From a checkpoint of a small image embedding model.
Model: 5.34M parameters, patch size [8, 8].
Training: adamw at rate 0.002, 26400 steps, held-out accuracy 27%.
Data: 45211 training examples, 149.5 epochs.
Rows from block 3 of a small image embedding model, named by matrix and row number. Rows with one number within an expert belong to one neuron, the router's apart. Each number is 128 + 32 x the weight over its row's rms, rounded and kept within 0 to 255. All counts start at 0. After the name is the row's rms in percent of the matrix's.
Before each expert's rows are labels from the 100 images, of 14848, where the router gives the expert most weight on average: "responds to" is what is common among them. Only what is clearly more common there than usual is listed. The data: photos of plants and fungi (iNaturalist).
# router: router (model.blocks.3.mlp.router.weight, 32x128), inputs 86-127
# up: expert up (model.blocks.3.mlp.up, 32x128x128), inputs 86-127
# down: expert down (model.blocks.3.mlp.down, 32x128x128, transposed), outputs 86-127

# expert 20
responds to: class Liliopsida
router.20 098 [101 204  68 145 188 150 166 146 148 166 119  82  96  95  95  95 111 128  82 156 117  96  99 116 147 122 111 161 114  79 110 160 156 137 116 113 161  89 125  84 137  50]
up.10 092 [ 98 169 142 111 153 164 130 108 131 126 105  98 160 160 155  63 130 110  87 109  87 212 107 154  87  98 100  99  96 147  74 107  76 166 180 146  91 163 107 124 175 123]
down.10 092 [137 130 136 117 130 148  82 119 120 132 148 136 140 121 163 142 152  90 179  71 111 164 128 131 124 134 119  86 144 145  60 118 104 114 130 156  99 101 190 119 141  90]
up.11 103 [151 154 141  79 123 105 117  80 111  84 113 130 134 154 137  83 157  95  97  72 135 217 130 177  73  53 115 130 131 123 124  86 115  78 143 138 159 113 149 137 162 155]
down.11 110 [120  79 110 117 103 175  50 134 162 126  84 205 138 126 203 162 134 137 165 158 166 146 128 114 130 138  85 107 116 137 123 145 152 135 140 111  60  63 119 142 146 124]
up.12 099 [111 171 114 109  97 118 139 179  96  70 134 132  86 171 157 145  92  97 117 136 151 107 171  89 129  57 147 140 156 138 171 121 157 141  52 115 103  70 145 173 211 111]
down.12 099 [120 166 146 120 148 142 185  61 102  91 128 151 146  77 166 156 155 126  65  35 142 133 167 142 146 104 124 169 149 165 129  68  87  68 168 120 129 151 160  97 188  97]
up.13 104 [149 134 117 130 146 139 115 108 106 103 175 167 104 146 137 118  95 224 170 123  98 130 163  88 139 114 124  87 105 136 115 100 159 145 129 130 112 127 142  76  94  78]
down.13 099 [147 126  95 115 100 161  94 157 137 110 153 112 114 140 161 155 123 133  98 112  62 127 107 141  82 146 205  92 100 141 141 154 109 110 154 205 124 121 131  91 177 143]
up.14 101 [ 92 102 143  95  93 133 156 192 129 115  87 172  68 131 120 170 148 140 175 152 181  78 115  56 120 160 172 148 133 118 107 142 150 101 101 152 124 148 140 152 127 148]
down.14 107 [146  92 124 110 103 134  60 196 131 103 177 183 137  98 103 186 136  79 109  78 118 149 103 167 101 122 153  63 100 103 149 118 103 149 167  67 142 138 171 122 105 152]
up.15 099 [ 78 125 151  78 149  80 126 128 150 111 120 106 174 162 124 107 156 154 131  63  97 143 147 183 145 126 179 134 176 101 155 107 102 128 139 108 178 110  93 115 146 161]
down.15 103 [ 12 162 123 180  75  79 147 126 110 125 129 131 112 162 139 121 145 129 110 122  87  93 103 114 117 166 131 176 109 123 165 113 210 114 131 112  93 175 148 168 124 142]
up.16 096 [ 96 156 106 143 113  85 129 133 116  83 106 104 138 153 113 125 132 112 127 115 112 116 193  60 136 142  95 121 129 120 194  75 182 178 128 145  92 135  83 141 148 171]
down.16 097 [118 146 110 102 144 123 120  80 103 151 101 108 119 122 102 137  72 191  92  92 134 112 118  89 167 130 169 170 132 207  95 133 160 121 168 110 113 129  87 108 154 165]
up.17 097 [135 123 178 167 152 119 180 141 120 119 147 133  96 125 132 142 110 154 160  86 140 128  94  39  55  84  79 105 109 107  47 169 126 189 161 107 143 157 156 128  92 140]
down.17 093 [ 99 171 133 118 146 142 139 106 125 150  91 114 109 134 146 153 108 135  98 127 166  93 139 150 134 122 149 190 158  81  98 127  75  93 125 149 188 136 149  88  63 117]
up.18 091 [156  81 120 116  91  62  69 175 109 184 136 130 117 140 144 115 115 168  77  48 142 139 117 130 143 108 138 100 131 114  73 155 122 102 146 109 184  95 130 141  94 172]
down.18 092 [138 148  77 168 109 131 118  99 181 141 115 122 124 150 132 121 130 127  99 175 107 108  47 133  87 129  87  65 187 116 145  83 212 110 150 160  95 160 123 129 104 136]
up.19 107 [157  91 110  56 126 162 105 107 137 136 150  74 180 156 119 109 118 168 166 110  97 154 106 189  72  73 138 122 161 150 109 123  97 170 124 159 144 125 150 123 109 131]
down.19 105 [123 129 140 141 144 162 116 147 149  84 148 144 118 108 213 121  97  74 100 175  76 133 184 125 132 120 100 122 104 134 112 131 133  53 105 127 192  46 109 137 110  96]
up.20 097 [200 132 148 169 129 118 115  95 117 152 182 135 112 139 154 175 111  82 139  84 120 170 125 131 122 142 160  88 190 142 123 150  83 127 212 133 167 110  79 133  71 140]
down.20 098 [157 106 115 128 133 159  55 120 103 151 121 142 116 155 194 151 130 146 139 129 156 153 150 106  95 106 112 171  92  95 126 143  84 172 144 108 100 133 115  89 150 119]
up.21 090 [ 77 119 167 117 126 144 108 160 122 109 158 184  80 135 142  83 135 188  94  81 122 133 152  87 173  99 130 131 106 132 185 163 156 157 130 111 155  81 107 161 169 111]
down.21 091 [144 122 138 120 140 130 127 124  97 142 118 143 107 113 104 166 133 153 154 113 111 116  94 117 180 129 127 124 142 148 131  93  84  98 136 129  78 114 165 132 201 118]
up.22 094 [153 170 113 150 135  99  97 168 106 125 153 164 162 163  94 101 114 119 110 110 214 100 145 107 142 136 131 121 134 141 126 134  59 156  87 151  91 142 146 204  96 189]
down.22 091 [158 128  93 153  95  73 138 111 114 167 136  83 185 137 150 161 186 156 112 152 156  97 113 116 138 151  80  70 160  89  71 120 172  89 180 124 154 129 172 150 116  89]
up.23 091 [124 147 171 115 156 146 140 146  93 111  88 139 140 149 127  57 157 161 123 151 133 179 129 122 136 108 112 110 139 122  84 109 161 108 131 142 104 104  53 155 150 136]
down.23 091 [144  85 194 142 100 124 116 139 118 167  80 159 101 105  78 130 104  70 162 114 101 134 161 119 174 109 105 173 180 133  82 147  53 169 126  51 143 124 120 138 190 204]

# expert 9
responds to: order Fagales
router.9 101 [110 111 124 155  79 113 201  65 164  90 148  83 125 117 167  61 123 164 121  94 163 103 123 121  96  66 168 179 180 116 130 126 125 144 142 114 153  71 192 151 122 138]
up.1 107 [133 184 172 169 106 130  75  83  87 128 163 154 109 151  93 102 107  76 118 148 136 133 117 102 122 159 106 131 178  95 165 126 159 184 150 164 143 120 111  76 149 126]
down.1 113 [139 170 129 141 142 114 157 167 114 187  22  79 114 117 126 161  84 149 116 150 134 109  81 125 141 148 130 115 110 132 126 180 168 156  80 153 122  95 173  78 168 117]
up.2 099 [125 162  98 149 179 157 134 164 114 181 158 134 147 111  88 124 106  55 123 116  94 109 116  92 106 174 134 119 148 135 145 136 157 147 159 129 157 130 136 147 137 115]
down.2 095 [125 168 171 138 108 119 112  76 119  90 157 134 102 143 104 172  96 165  91 158 165 104 202 133 147 136 105 112  99 118 130  95 175  83 213 168 108 111 105  93 111 136]
up.3 097 [122 115 108 150 108 134 115  98 119 125  84 152 125 155 117 116  90  88 106 155 171 137 137 110 121 173 126 117 124 117 156 129  23 133 172 126 113 134 131 157  98 144]
down.3 096 [ 82 158  89 182 131 127  92  85 147 180 124  99  96 146 185  93 179 121 129 127 139  99  94 139 135 170 115 101  35 163 167  98  72 136 140  75 150 139 119 129 107 133]
up.4 100 [ 88 152 173 165 169 157 119 140 122 114 141 140 138 150  71 136  96 145 179  94 168  67 115 122  76 167 179 122 111  93 204 129  88 150 116 155 111 150 134 122  98 122]
down.4 102 [113 105 164  90 164  93 136 129  59 146 136 111  96 131 108 160 170 170 119 147 131 112 144 115 158 162  80 128  66 173  88 181 129 149 132  43 138 173 122  98 166 131]
up.5 103 [ 86 147 104 126 168 158 150 171  96 120 146 162 183  97 122 147 135 170 101 109  49 157  99 114 109 130  98 118 152 147 191  80 144 111  96 148 138 157 132 150 123 151]
down.5 101 [131  78 139 110 165 171 102  79 137  77 160 146 118 139  27 176 118 140 133 193 153 130 159 126  97 136 127 147 136 143  91 168 101  89 146 105  98  65  96 121 179 155]
up.6 091 [103 135 133 154 163  84 130 141 103 137 144  82 126 127 111 117 108 143 105  78 168  81 110  95 172 169  99 109 182 136 159 138 138 102 175 105 112 173 154  98 130 117]
down.6 090 [217 101 139 105  97 151 121  97 130 146 153 146 125 110  79  82 176 131 111 131 102 139 126 157 146 139 154 134 154 159  71  92 157 101 194 181 144 194 131 149 110  93]
up.7 096 [145 139 126 119 138 116 159 174  60 171 124 168 142  96 128 123  85 144 144 132 146 148 114  69 106 161 136 150 141 113 148 126 180 109 173  90 138 136 121 142 131 163]
down.7 089 [146 128 183  70 134 198  96 106 127  75 142 172  86 128 111 121 100 191  80 130 172 116 130 125 119 104 152 106 180 103  97 132 120  95 149 160 108 142 119 138 135  88]
up.8 095 [109 106  98 142  93 119 124 128 102 138 137 115 106 119 111 132 100 137 103 156  83 150 122 103  80 181  99  74  98 205 124  91 172 152 127 146 162 148 119 212 143  98]
down.8 094 [102  75  99 122 163 161 133  97 162  57 143 152 117 121 107 162 126 160 174 105 151 115 120  88 137 131 126 112 139 132 166  32 127 149 114 131  87 119 115 153 143  82]
up.9 099 [125 124 104 157 141  75 123 125  72 164  99 118  86 188 169 141  75  85  82 151 167 107 168  91 111 119 130  93 154 137 104 153 143 154 142 113 129  93 153 157 139  98]
down.9 096 [113 149  89 104 148 120  80 172 103 135 151 117  78 164 134 128 166 116 138 136 127 157  95 166 130 129 118 118  82 130 177  81 104 133 112 123 115 154 101 118 129 145]
up.10 096 [135 174 129  99 107 155  98  88 123 167  96  77 127 156  57 114 119 137 161  94 129 150 113 171 120 150  76 130 113 173 106 128 129  96 150 166 107 183 170 115 129 106]
down.10 099 [162 112  71 120 118 132 133 121 104 147  85 114 147  78 125 152 136 105 201 159 150 151 189 174 190 135 188 130 170 142 109  74 108 144 186 168 147 192  92 161 107 121]
up.11 115 [164 117 142  52 128 145  97 143 147 126 121 212  89 131 130 110 150 162 131 192 126 151 194 135 124 183 138 120 141 225 146 125 150  53 112 154 128 152  70 169 117 137]
down.11 122 [114 168 158 152 144 119 110 133  72  73  57 135 155 101 194 190 139 189 156 137 154 122 120  85 128 123 117 116 143 144 159  65  67 169 125 144 105 140 110  96 160 116]
up.12 098 [155 213  90  65 157 121 153 126 110 176  54 176 118 150 156  99 127 149  97 118 178 172 145 144 190 129 171 141 123 169  66 108 110  21 136 108 116 148 107 113 146 112]
down.12 094 [ 89  64 120 161 109 101  80 154 105 133 126 106 142  85  83 139 177  90 115 113 150 105  54 149 141 189 103 123 100 120 158 151 136 180 122  89 147 173  97  88 227 109]
up.13 100 [147 118 134 160 135 144 142 113 135 151 132 136  92 126 174 125 154  56  93 102 121 164  84 153  94 118 154 134 180 158 128 158 142 150 153 156 168 160 142 168  99 165]
down.13 093 [114 135 165 165 110  86 118 121  99  82 142 127 185 155 101 128 148  84  47 179  91  89  77  90  81 157 125 146 160  48 162 151 145 129 148 136 145  67 179  81 170  96]
up.14 099 [ 91 101 141 132  95 136  82  83 101 180  57 127 112 205 130  62 107  40 137 143 136 150 164 158  83 142 155 133 156 152 148 133  71 138 146 138 154 131 107 199 109 127]
down.14 098 [138 167 124 177 163 105 111 123  83 193 138  59 113 160 146 149 134 106 117 140 154  97 101 162  98 135 116 105 112 140 138 165 128 114 151  79 130 120 154 126 138 113]

# expert 7
responds to: order Lamiales
router.7 106 [157  92 117  81 156 134 125 146 119 139 103 106  82 115 167 161  86 116 189 128 124  87 121 125 142 129  71 117  82 114 108 151 138  84  98 103  60 176 141  72 152  86]
up.10 095 [ 59 134  91 142 123 166 156  52  83 139  93  83 206 145 122 109 130 102 167 107 120 113 116  95 133 123 107 137  88 106 108 128 161 148 114 163  82 101 141 181  91 123]
down.10 097 [ 97  94 127 105 162 139 115 128 135  94 136 104 125  98  60 129 162 174 100 115  94 199 104 101 148  42 123 132 183 175 138  80 133 197 102 147 169  75 138 106  72 142]
up.11 104 [125  99 108 117  88 111  81 130 147 219 147 105 138 120 135 116 140 177 136 100  99 105 142 176  93 119 145  90 116 162  94 167 185 109 124 160 187 150  82 148  52  97]
down.11 100 [200 104 106  75 155 113 160 113 127 131 138  97 122 162  88 150 128 104 136 152  94 136 142 101 181 174 136 156 109  67 153 151 184 147  84 165 110 125 164  76 121 141]
up.12 097 [ 95 133  76  89 127  73 178 140 158  89 113  71 122 141  95 137 118  85 108 145 159 172 139 114  84 146 107 128  67 142 111 113 133 157 105 100  81 143 107 132 180 184]
down.12 097 [114 145  92 210 131 138 175 146 150 111 137  95 140 174 105 150  75 122 135 154 149  96 122  79 121 120  92 125 112 121 139 159 126 113 173 102  93  96 131  86 103 158]
up.13 098 [158 108 122  99 116 146 153 162 159 146 109 105 145 120 126  86 140 119  75 118 139 153  63 123  90 152 160 172 187  89 181  94 150 129 120 171 105 142 179 118 148 136]
down.13 094 [128 102 119 129 157 164 153  64 166 134 133 159 151  75 134 151 148  86 130 116 143  71  95 100  82 165 171 118 134 106 180 163 143 102 166 129 180 113 160 114 129  88]
up.14 099 [161 173 107 180 118 132 166  43 169 136  99 103 109 141 158 131 138  57 121 190 127 139 120 120 116 133 142 138 156 164 134 122  94 121 140 159 113 140 154 136 131 115]
down.14 098 [117 142  66 136 125 141  92 173 125 124 116 165 134 117 207  85 131 158  80 147 118 108 113 104  61 151 108 164 150 169 153 123 116 140 190  94 117 139 124 122 174  82]
up.15 100 [141 103 165 178 104 114 155  91 168 120 130 145 138 129 153 112 159 161 156  47 121 124 126 129  80 102 158 126 122 126 139 165 101 128 109 160 134 111  68 170 103 142]
down.15 093 [ 82  95 114 171 150 105 104 156 120 106 130 129 125 132  49  89 153 129  51 141 142 120 124 111 140 137 140 115 165 160 104 116 171 111 155 125 125 108 103 178  88 147]
up.16 095 [146  95 120 160  87 153 121 121 114  88 146 190 104 126 116  79 167  51  55 163 143 105  58 158 174 152 181 180 147 128 162 121 123 153  65 130 155 139 126 111 150 121]
down.16 100 [124 127 182 115 111 113 136 153  91 144 135 181 152 107 136  58 165 164  79 166 135  68  86 148  56 119 142  87 119 135 119  91 151 104 110 133 115 172 166 199 140  88]
up.17 097 [145 169 149  94 145 161 184  94 133  86 105 136 162 130 136 120  52 177 133 109 144 148 128  93 161 109 117 156 138 143 168 117 108 102  85  91 110 102 130 110  72 236]
down.17 096 [152 136 162 101 134 149  95 127 148 149  95 149  76  84  90 199 141  83 183  75 111 150 135 120 158 108 111 149 119 145 125  78 107 144  88 140 177 142 125 126 171 162]
up.18 099 [132 119 148 167 125 105  96 161 117 167 149  87 112 132 125 137 225 168 128  61 108 114 108 149 125 143 133  59 135  98 110 170 130 162 158 196 165 145 102 113 133 146]
down.18 094 [101 178 159 108  96 103 132 127  88 164 105 107 136 122  95  78 106 154 105  94 143  99 170 128  68 110 179 140 146 107 148 111 157 109 156 130 161 136  74 211 101 153]
up.19 109 [117 114  86 169  36 140  99 159  93  83 101 114 149 125 151 126 129 140 125 121 162 132  86  88 184 133 122 125 155 137 195 102  96 108 125 136 121 114 132 158 110 137]
down.19 111 [164 161  97  79 126 168 119 100 114 174  80 133  34 138 146 126 158  33 124 117 118  63 135 181 122 118 140 172 120 156  66 165  82  99 156 119 194 146 137 127 136  97]
up.20 088 [153 135 165 177 103 119 102 109 108 137  87 111  67 185 124 128  76 150 135 124 156  94 174  88 127 106 148  93 134 144 163 143 113  89 122 161 106  90  98 141 109 110]
down.20 083 [101 103 142 146 154 132  79 128 115 141  81 140  66 112 141 150 156  78 109  81  93 153 127 132 100 120 119 143 168 141 161  77 128 137 154 163 153 155 160 168 186 137]
up.21 094 [140 128 143 123 118 139 130 126 137 109 129 108 136 124  89 121 152 104 150 114  98 162 136 148  82  98 119  66  46 147 246  71 104 169 125 143 123 148 143 143 138 142]
down.21 090 [106 121 108 164 132 134 131  81 123 104 147  86 108 116 124 134 144 200 177 139 138 138 177 125 157 174 125 112 168 107 133  84 141 108 150 130 150 105 122 182 103 150]
up.22 098 [147 156 200 158 129  94  99 111 135 160 162 166 123 107 162 109 155 156 144  86  56 130 217 120  70 113 125 103 205 119 120  92 126  90 186 137 171 135 149 140  71  90]
down.22 102 [145 161 132 134 143 139 103 150 155 145 116 109 180 150 132  72 129 154 137 180  91 121 122 178 158 100  59 128 135 135 114 119  84 152  57 164 119 112 125 174  75  70]
up.23 102 [128 127 124 116 172 138 152 133 137 125  96  80 138 115 111 120  71 131 153  87 154 152  87 113 134 101 103 134  74 122 176 127 121 130 106 111 141 104 196 124  51 177]
down.23 106 [232 102 109  95 136 145 119 150 156 139 117 127 145 123 121 226  97 141 119 164 157 109  81 104 167 121 139 101  83 135 125 172 141 106 123 145 138 117 183 154 134 165]

# expert 5
responds to: order Asparagales; family: Asparagaceae; text has "yucca"
router.5 104 [129 165 132 185 163 145 114 108 191 109 140 126 190 132 165  86 170  95  92 126  89 125 137 110 120 165  86 104 153 145  86 185 139 186 119 185 125  95 157 129  71  95]
up.10 088 [174 148 111 119 162 127 125  70 140 174 102  89  76  66 188 118 153 129 121 137 139 167 150  79 104 101 100 170 130 118  93 151 133  94 194 154 187 125 148 167  73 113]
down.10 097 [188 172 110 104 142 153 166 171  54 126 123 144 125 116 132 148  43 137 166  87 145  62 133  88 125 149 159 116 143 130 163 147 101  82 128 156 133 144 185 153  67 106]
up.11 102 [119 108 141 134 106 182  85 157  97 144 140 163 116 189  86  83 166 139 107  96 114 101  68 172 127 126 255 138  95 140 173 168 125 132 120 147 135 125 107 122 134 141]
down.11 102 [148 193  48  82 107 130  79  81  56 155 121 146  77 122  74  53 185 108  66 151 137 170 143 129 106 123 140 105 107 144 145 108 186  67 149 115 152 182 108 128 144  74]
up.12 093 [111 124 142 131 125 133 162 178 152 153 136 122 112 129 153 120 145 125  62 121 146 127 185 126 131 164 155  99 148 149 140 102 123 123 121 122  74 140 155 124 236 143]
down.12 087 [150 123 156 118 140 118  96  76 136 171 141 124 115 119 114 168  71 107  81 111 120 122 119 132 154  96 136 170  90 104 109 158 156 131  50 175 108 112 145 125 188 177]
up.13 105 [117 109 113 125 115 152 114 108  98 106 164 119 158 183  95 100 136  99 150 114 155 140 131 177 135  98 151 155 131  75 117 139 105 120 104  35 119 105 109 100 159 155]
down.13 107 [157 201 118 153 122  92 160 140  95 131 134 113  67 104 162 148 132 142 102 186 122 154  79 143 137 131 137 148 179  72 130 106 134 116 102 137 159  79 110 134 109  87]
up.14 111 [154 113  95 106 166 144 116  77 151 178 137  91 142 105  70 130 152 161 127 165 141 144  52 159 130 149 125 127  98 138 113  91  81 114  64 192 124 199 136 206  64 149]
down.14 112 [ 96 180 107 125 136  96  97 130  61 153 169 135 102 184  97 120 136 146 129 127 134 160 115  89  76  66 128 127 123 110 106 119 152  70 149  88 116  96 148 165  70 168]
up.15 083 [130 154 122 143  63 144 132  70  89 120 164 113 104 169 112 110 129 115 101 107 187 138 106 168 127  41 155 143 144 121 185 111  73 148 165  82 159 104 158 134 108 147]
down.15 087 [189 148  62 106 139 152 133 162 154 107 124 158 159 130 122 117 162 182 155  85  35 128 130 153 156 102  92 188 156 164 134 117 106 111 113 133 128 109 160 137 152 108]
up.16 097 [148 136 130 110 156 153 178  52 101 125 150  86 141 101  75  92 126 152 222 151 124 175 124 146  87 114 153 131 133 131 149  64 104 123  82 160 102 171 142 121 119 133]
down.16 096 [ 71 148 164 168 166 106 108 125 118 188 147  78 163 147 154  84 152 137 112 102 171 127 196 189 167 127  92 150 100 152 126 107  53 130  97  91 136 118  77 142  95 137]
up.17 096 [100 142  91 160 126  86 138 131 107 152  70 100 130 193 156 199 124 137 108 153 131 125 105 146 108  76 115  79 104 184  82  97 138 126 171  74 126 170 128 106 119 142]
down.17 093 [134  90 163 117 101 153 137 186 147 163  99 160 109 134 107  87 116 142  75 132 173 128 109 134 155 131 107 138 151 130 133 141 134 166 122  77 162 129 164  53 184 153]
up.18 103 [146 134  92 140 172 107  86 162 161 155  81 140 106 194 102 217 126 162 103 165 147 100  88 110 113 123 158  92  57 169 112 116  88 133  89 130  71 135 142  80 143 121]
down.18 102 [132 104 154 111 151 111 181 159 156 187 146 131  69 133 116 112 124  93  95 103 147 144 168 123 187  94 118 125 144  87  48 180 103 134 121 131 166 125 124 118 148 164]
up.19 101 [154 101 144 149  99 141 129 155  70 114 145 163 100 181  99  84 126 126 117 132 135 109 108 164 148  72 191 175 181 124 179 127 169 105  98  93 141 119  86 144 137 151]
down.19 111 [158 162 125 132 108 113 109 151  93 111 135 171 197 155 148 125 144 141 139 132 129 101  99 145 142 156 179 136 129 133 202  57 138 150  98  81  81  90 139  86 164 134]
up.20 105 [135  92 119 121 134 133 103 113 154 131  99 139 125 137 101 115 142 130  92 165 128 196 119 123 111 153 194 174 118 134 100  70 124 104 108 120 128 141 155 114 177 121]
down.20 110 [112 112 147 184  75 143 142  62 113  94 175  96 143 130 160 178 154 148 148 161  83 110 170 115 121 110 147 137 188 128 121  83 113 120 123  79 132 157 153 136 117 181]
up.21 090 [136 151 135 145  71 132 142  59 114  97  87 193 104 118 154  85  80 140 161 117 196 147 150  89 115  85 203 188 130 148 143 165 114 122 114 129 143 104 124 126 132 148]
down.21 087 [101 180 160 125 131 113 152  97  97  70 110 143 141 136 132 129 138 121 174 108  62  77 177 144 128 108 160 153 161 128 145 131 120  65 143 106 185 121 150 146 131  84]
up.22 088 [126 119 169 157 103  43 125 128 109 120 147 155 137 142 146 127  64 102 104 154 141 144 180 115 139 145  98 126 209 137 124 104 140 153 141 143  99 131 166  89 137 157]
down.22 084 [132  97 200  82 100  61 116 141 130 237 146 109  83 119 115 161  56 103  99 151 199 112 111  92 177 168 131 138 112 112 177 151 132 122 138  93 183 100 138 168 179 200]
up.23 102 [ 98  76 123 138  89 147 133  77 166 126 113 110 141 137 126 125 118 174  63  94 122 219 119 135 120 148 158  52 141 175 142 123 127 122 117 147 108 171 103 138 156 162]
down.23 101 [112  55 135 120 173 114  85 133 164 114 166 144 117 158 157 166  82 118 170 161 109 163 106 168  87 129 140  75 132  76 134  90 173 190  26 162 145  80 123 148 145 157]

# expert 10
responds to: class Liliopsida
router.10 105 [123 112 153  72  95 153 100 127 117  80 105  90 172 160 115 136  81 101 165  82 116 144  91  99 188  46 118 179 124 118 179 127 134 143  90  97 139  72 161 116  78 188]
up.10 101 [108  81 135 149 204 174 117 118 148 161 145 109  75 125 143 128 139 139  49  78 123 131 110 132 136 129 120 100  92  84 109 166  88 126 149 129 177 112 110 113 103 114]
down.10 102 [ 98 105 154 146  95 126 107 119 137 140 145 122  88 118 169 143  85 119 107  96 142 126 102 163 139 165 112 174  96 157  91 146  90 210 104 111 169 175 115 168 156 164]
up.11 096 [ 91 120 157 134 112  85 181  43 107 125 202  84 131 130 158  46 117 152 129  57 143 104 115 104 121 169 139  99 205  73 133 126 196 147 170 167 152 142 174 169 108 134]
down.11 095 [155 116 129 159 116 112 106 151 140 186 121 122 118  95  91 205 109 113 177 174 189  86 107 159 158 102 138 133 163 130 105 105 142 119 138 128 156 139 113 158 168  91]
up.12 099 [125 171 166 154 158  73 129 175 127 158  83 174 122 129 177 162 110 130  75 138 107 106 150 152 122  87 156 124 106 159 132 102 176 112  99 172 152 122 140 133 100 116]
down.12 101 [118 138 138 153 179 123 141  77 147 183  94 100 178 149 114 109  57 145 119 118 211 120 143 172 122 121 104 127  90 109 112 119 160 100 147 156 153 141 123  99 141 116]
up.13 102 [ 98 129 157 117 173 190 170 192 136 138 180 167  99 125  82 107 148 104 107 118 179 142 124 114 120 215 127 142 114  72 127 158  69 145 144 130  89 141 121 122 156 172]
down.13 104 [165 134 139 149  97  75 132  94 147 135 129 116 162 127 137 112 162 202  82 128 132 125 138 143 141 167  85 128  95 180 112  84  77 125 137 107 156 132 119 161 140 177]
up.14 083 [143 160 105 106 134  67 104  87  77 120 141 110 140 201 135 175 154 104 167 122 114 145 151 123 123  70 166 151 125 155 147  94  58  94  97 106 136 114 154 200  69 115]
down.14 083 [125 141 149 149 166 184 127  89 116 122  99 116 127 115 154  58 105 131  96  99 112 160 114 124  99 152 141 134 151 134  85  68 108 115 142 141  66 166 110 116 188 139]
up.15 097 [123 139 164 164 125 116  97 115 167 134 131 139 145 132 145 155 121  87 113 136 186 164 106 135 102 103 121  89 165  98  55 119 163 106 171  96 143 132  90 102  85 105]
down.15 099 [142 192 132 151 129 120 153 125 215 118 164 134  95 165 146 165 160 100 188 115 109  85 136 127 126 147  88 121 124 150 131 190 110 151 168 178 110  89 103 114 153 123]
up.16 096 [114 117  51 214 129 142 205 166 153 127 199 146 103  59 120  48 145 162  74 162  94 169 148 126 132 146 137 132  87 181 146 131  77 109 139 131 149 109 108 166  74 141]
down.16 094 [142 146  79 122 175 144 113  98 157 178  87 166 115 107  86 142 132 122 172 125 116 139 134 131 166 147 168 125  76 109 110 190 120 136 149 173 119 128 129 133 168 113]
up.17 104 [165 148 150 123  63  74 111 126  80  86 144 212 161 144 204 146 138 106  98 152 100 127 115 122 140 167 168 118 157 224 151  71 202 113 134 136 128 116 104 117 147 141]
down.17 114 [ 79 143 153 102 147 108 125 121 171 166 135 135  85 104 120 146 117  44 162 106 147  84 117 213 175 131 109 181 141  86  93  99 139 135  89 106 192 170 161 173  97 158]
up.18 099 [139 129 127 111 223 132 139 161  49 143 122 161 115 123  86  96 136 127 142 120 136  78  93  98 154 157 173 145 127  78 125  98 117 117 111 132  94 133 169 120 145  82]
down.18 100 [143 154 177 149 107 124 101  99 115 130 155 131 105 111 135 108 112 122 133  82  19 114 123 140 124 168 118 155 117 124  64 103  87 123 141 150  87 175 131  96 161 119]
up.19 103 [176 161 118 125 167 136 127 141 136 153 153  99  63 162 114  61 128 125 133  83 133 124 159 137 129 105 143 148 129 149  77 132 137 126 130 156 109 116 176 131  89 107]
down.19 101 [100  90 125 155 105 135 139 134 143  99 107 117  72 142 162 137 114  70 140 105 101 114 114 162 136  81 173 126 153  55 146 110 162  97 159 172 138 155 120 163 152 101]
up.20 093 [119 187  98 139 150  63 114 113  60 115 126 131 143 176 109 166 134 118 160 113  88 174 124 148 137  96 127 131 111 181 125  78 106 129  94 107 129 128 154 174 117 119]
down.20 090 [111 109 141 207 147 215 151 100 117 100  93 122 118 130 137  81 100  85 127 157  95 137 142 100 104 137 115 125 154 130  22  66 146 152 139 170  76 133  92 123 174 155]
up.21 107 [ 84 145 134 135 167 141  79 101 111 146  77 150 104 180 219 158  97  89 143 163 134 162 178 141 146  75 149 139 127 136 117  71 143 135 112 114 171 111  89 216  65 111]
down.21 101 [148 129 139 142 191 107 189  99 139 152 103  89  99 103 136 108 116 101 102 171 179 107 124  73  63 200 131  86 165 182 105  93 117 108 132 168  83 158 142 116 156 185]
up.22 098 [ 86 126  72 195 128 156 141 140  76 137  75 130 135 180 106 110 112 128 136 116 175 118 122  67 121 124 142 159 125 105 149 160 107 123 123 141 120 112  97 134 160 115]
down.22 101 [143 139 127 143 129 111 126  93  93 131  76  78 122 122 182 106 118 115  99 134 115 166  56 107 122 167 125 101 113 177  97 194 106 135 120 166 109 123 152 136 131 121]
up.23 109 [145 169 158 124  73 125 173  92 155 167 119 145 160  92 151 110 118 113 159  97 144 180 141 131 127  99 143 140 117  99  72  65  98 110 159 117 136 142 154 107  95 120]
down.23 108 [152 168  79 140 157 114  87 154 119 152 108 152 109 156 116 102 110  49 118 141 150 102  97 118 105 122 143 114 205 188 157 133 108 170 145 110  78 100 146 155 156 138]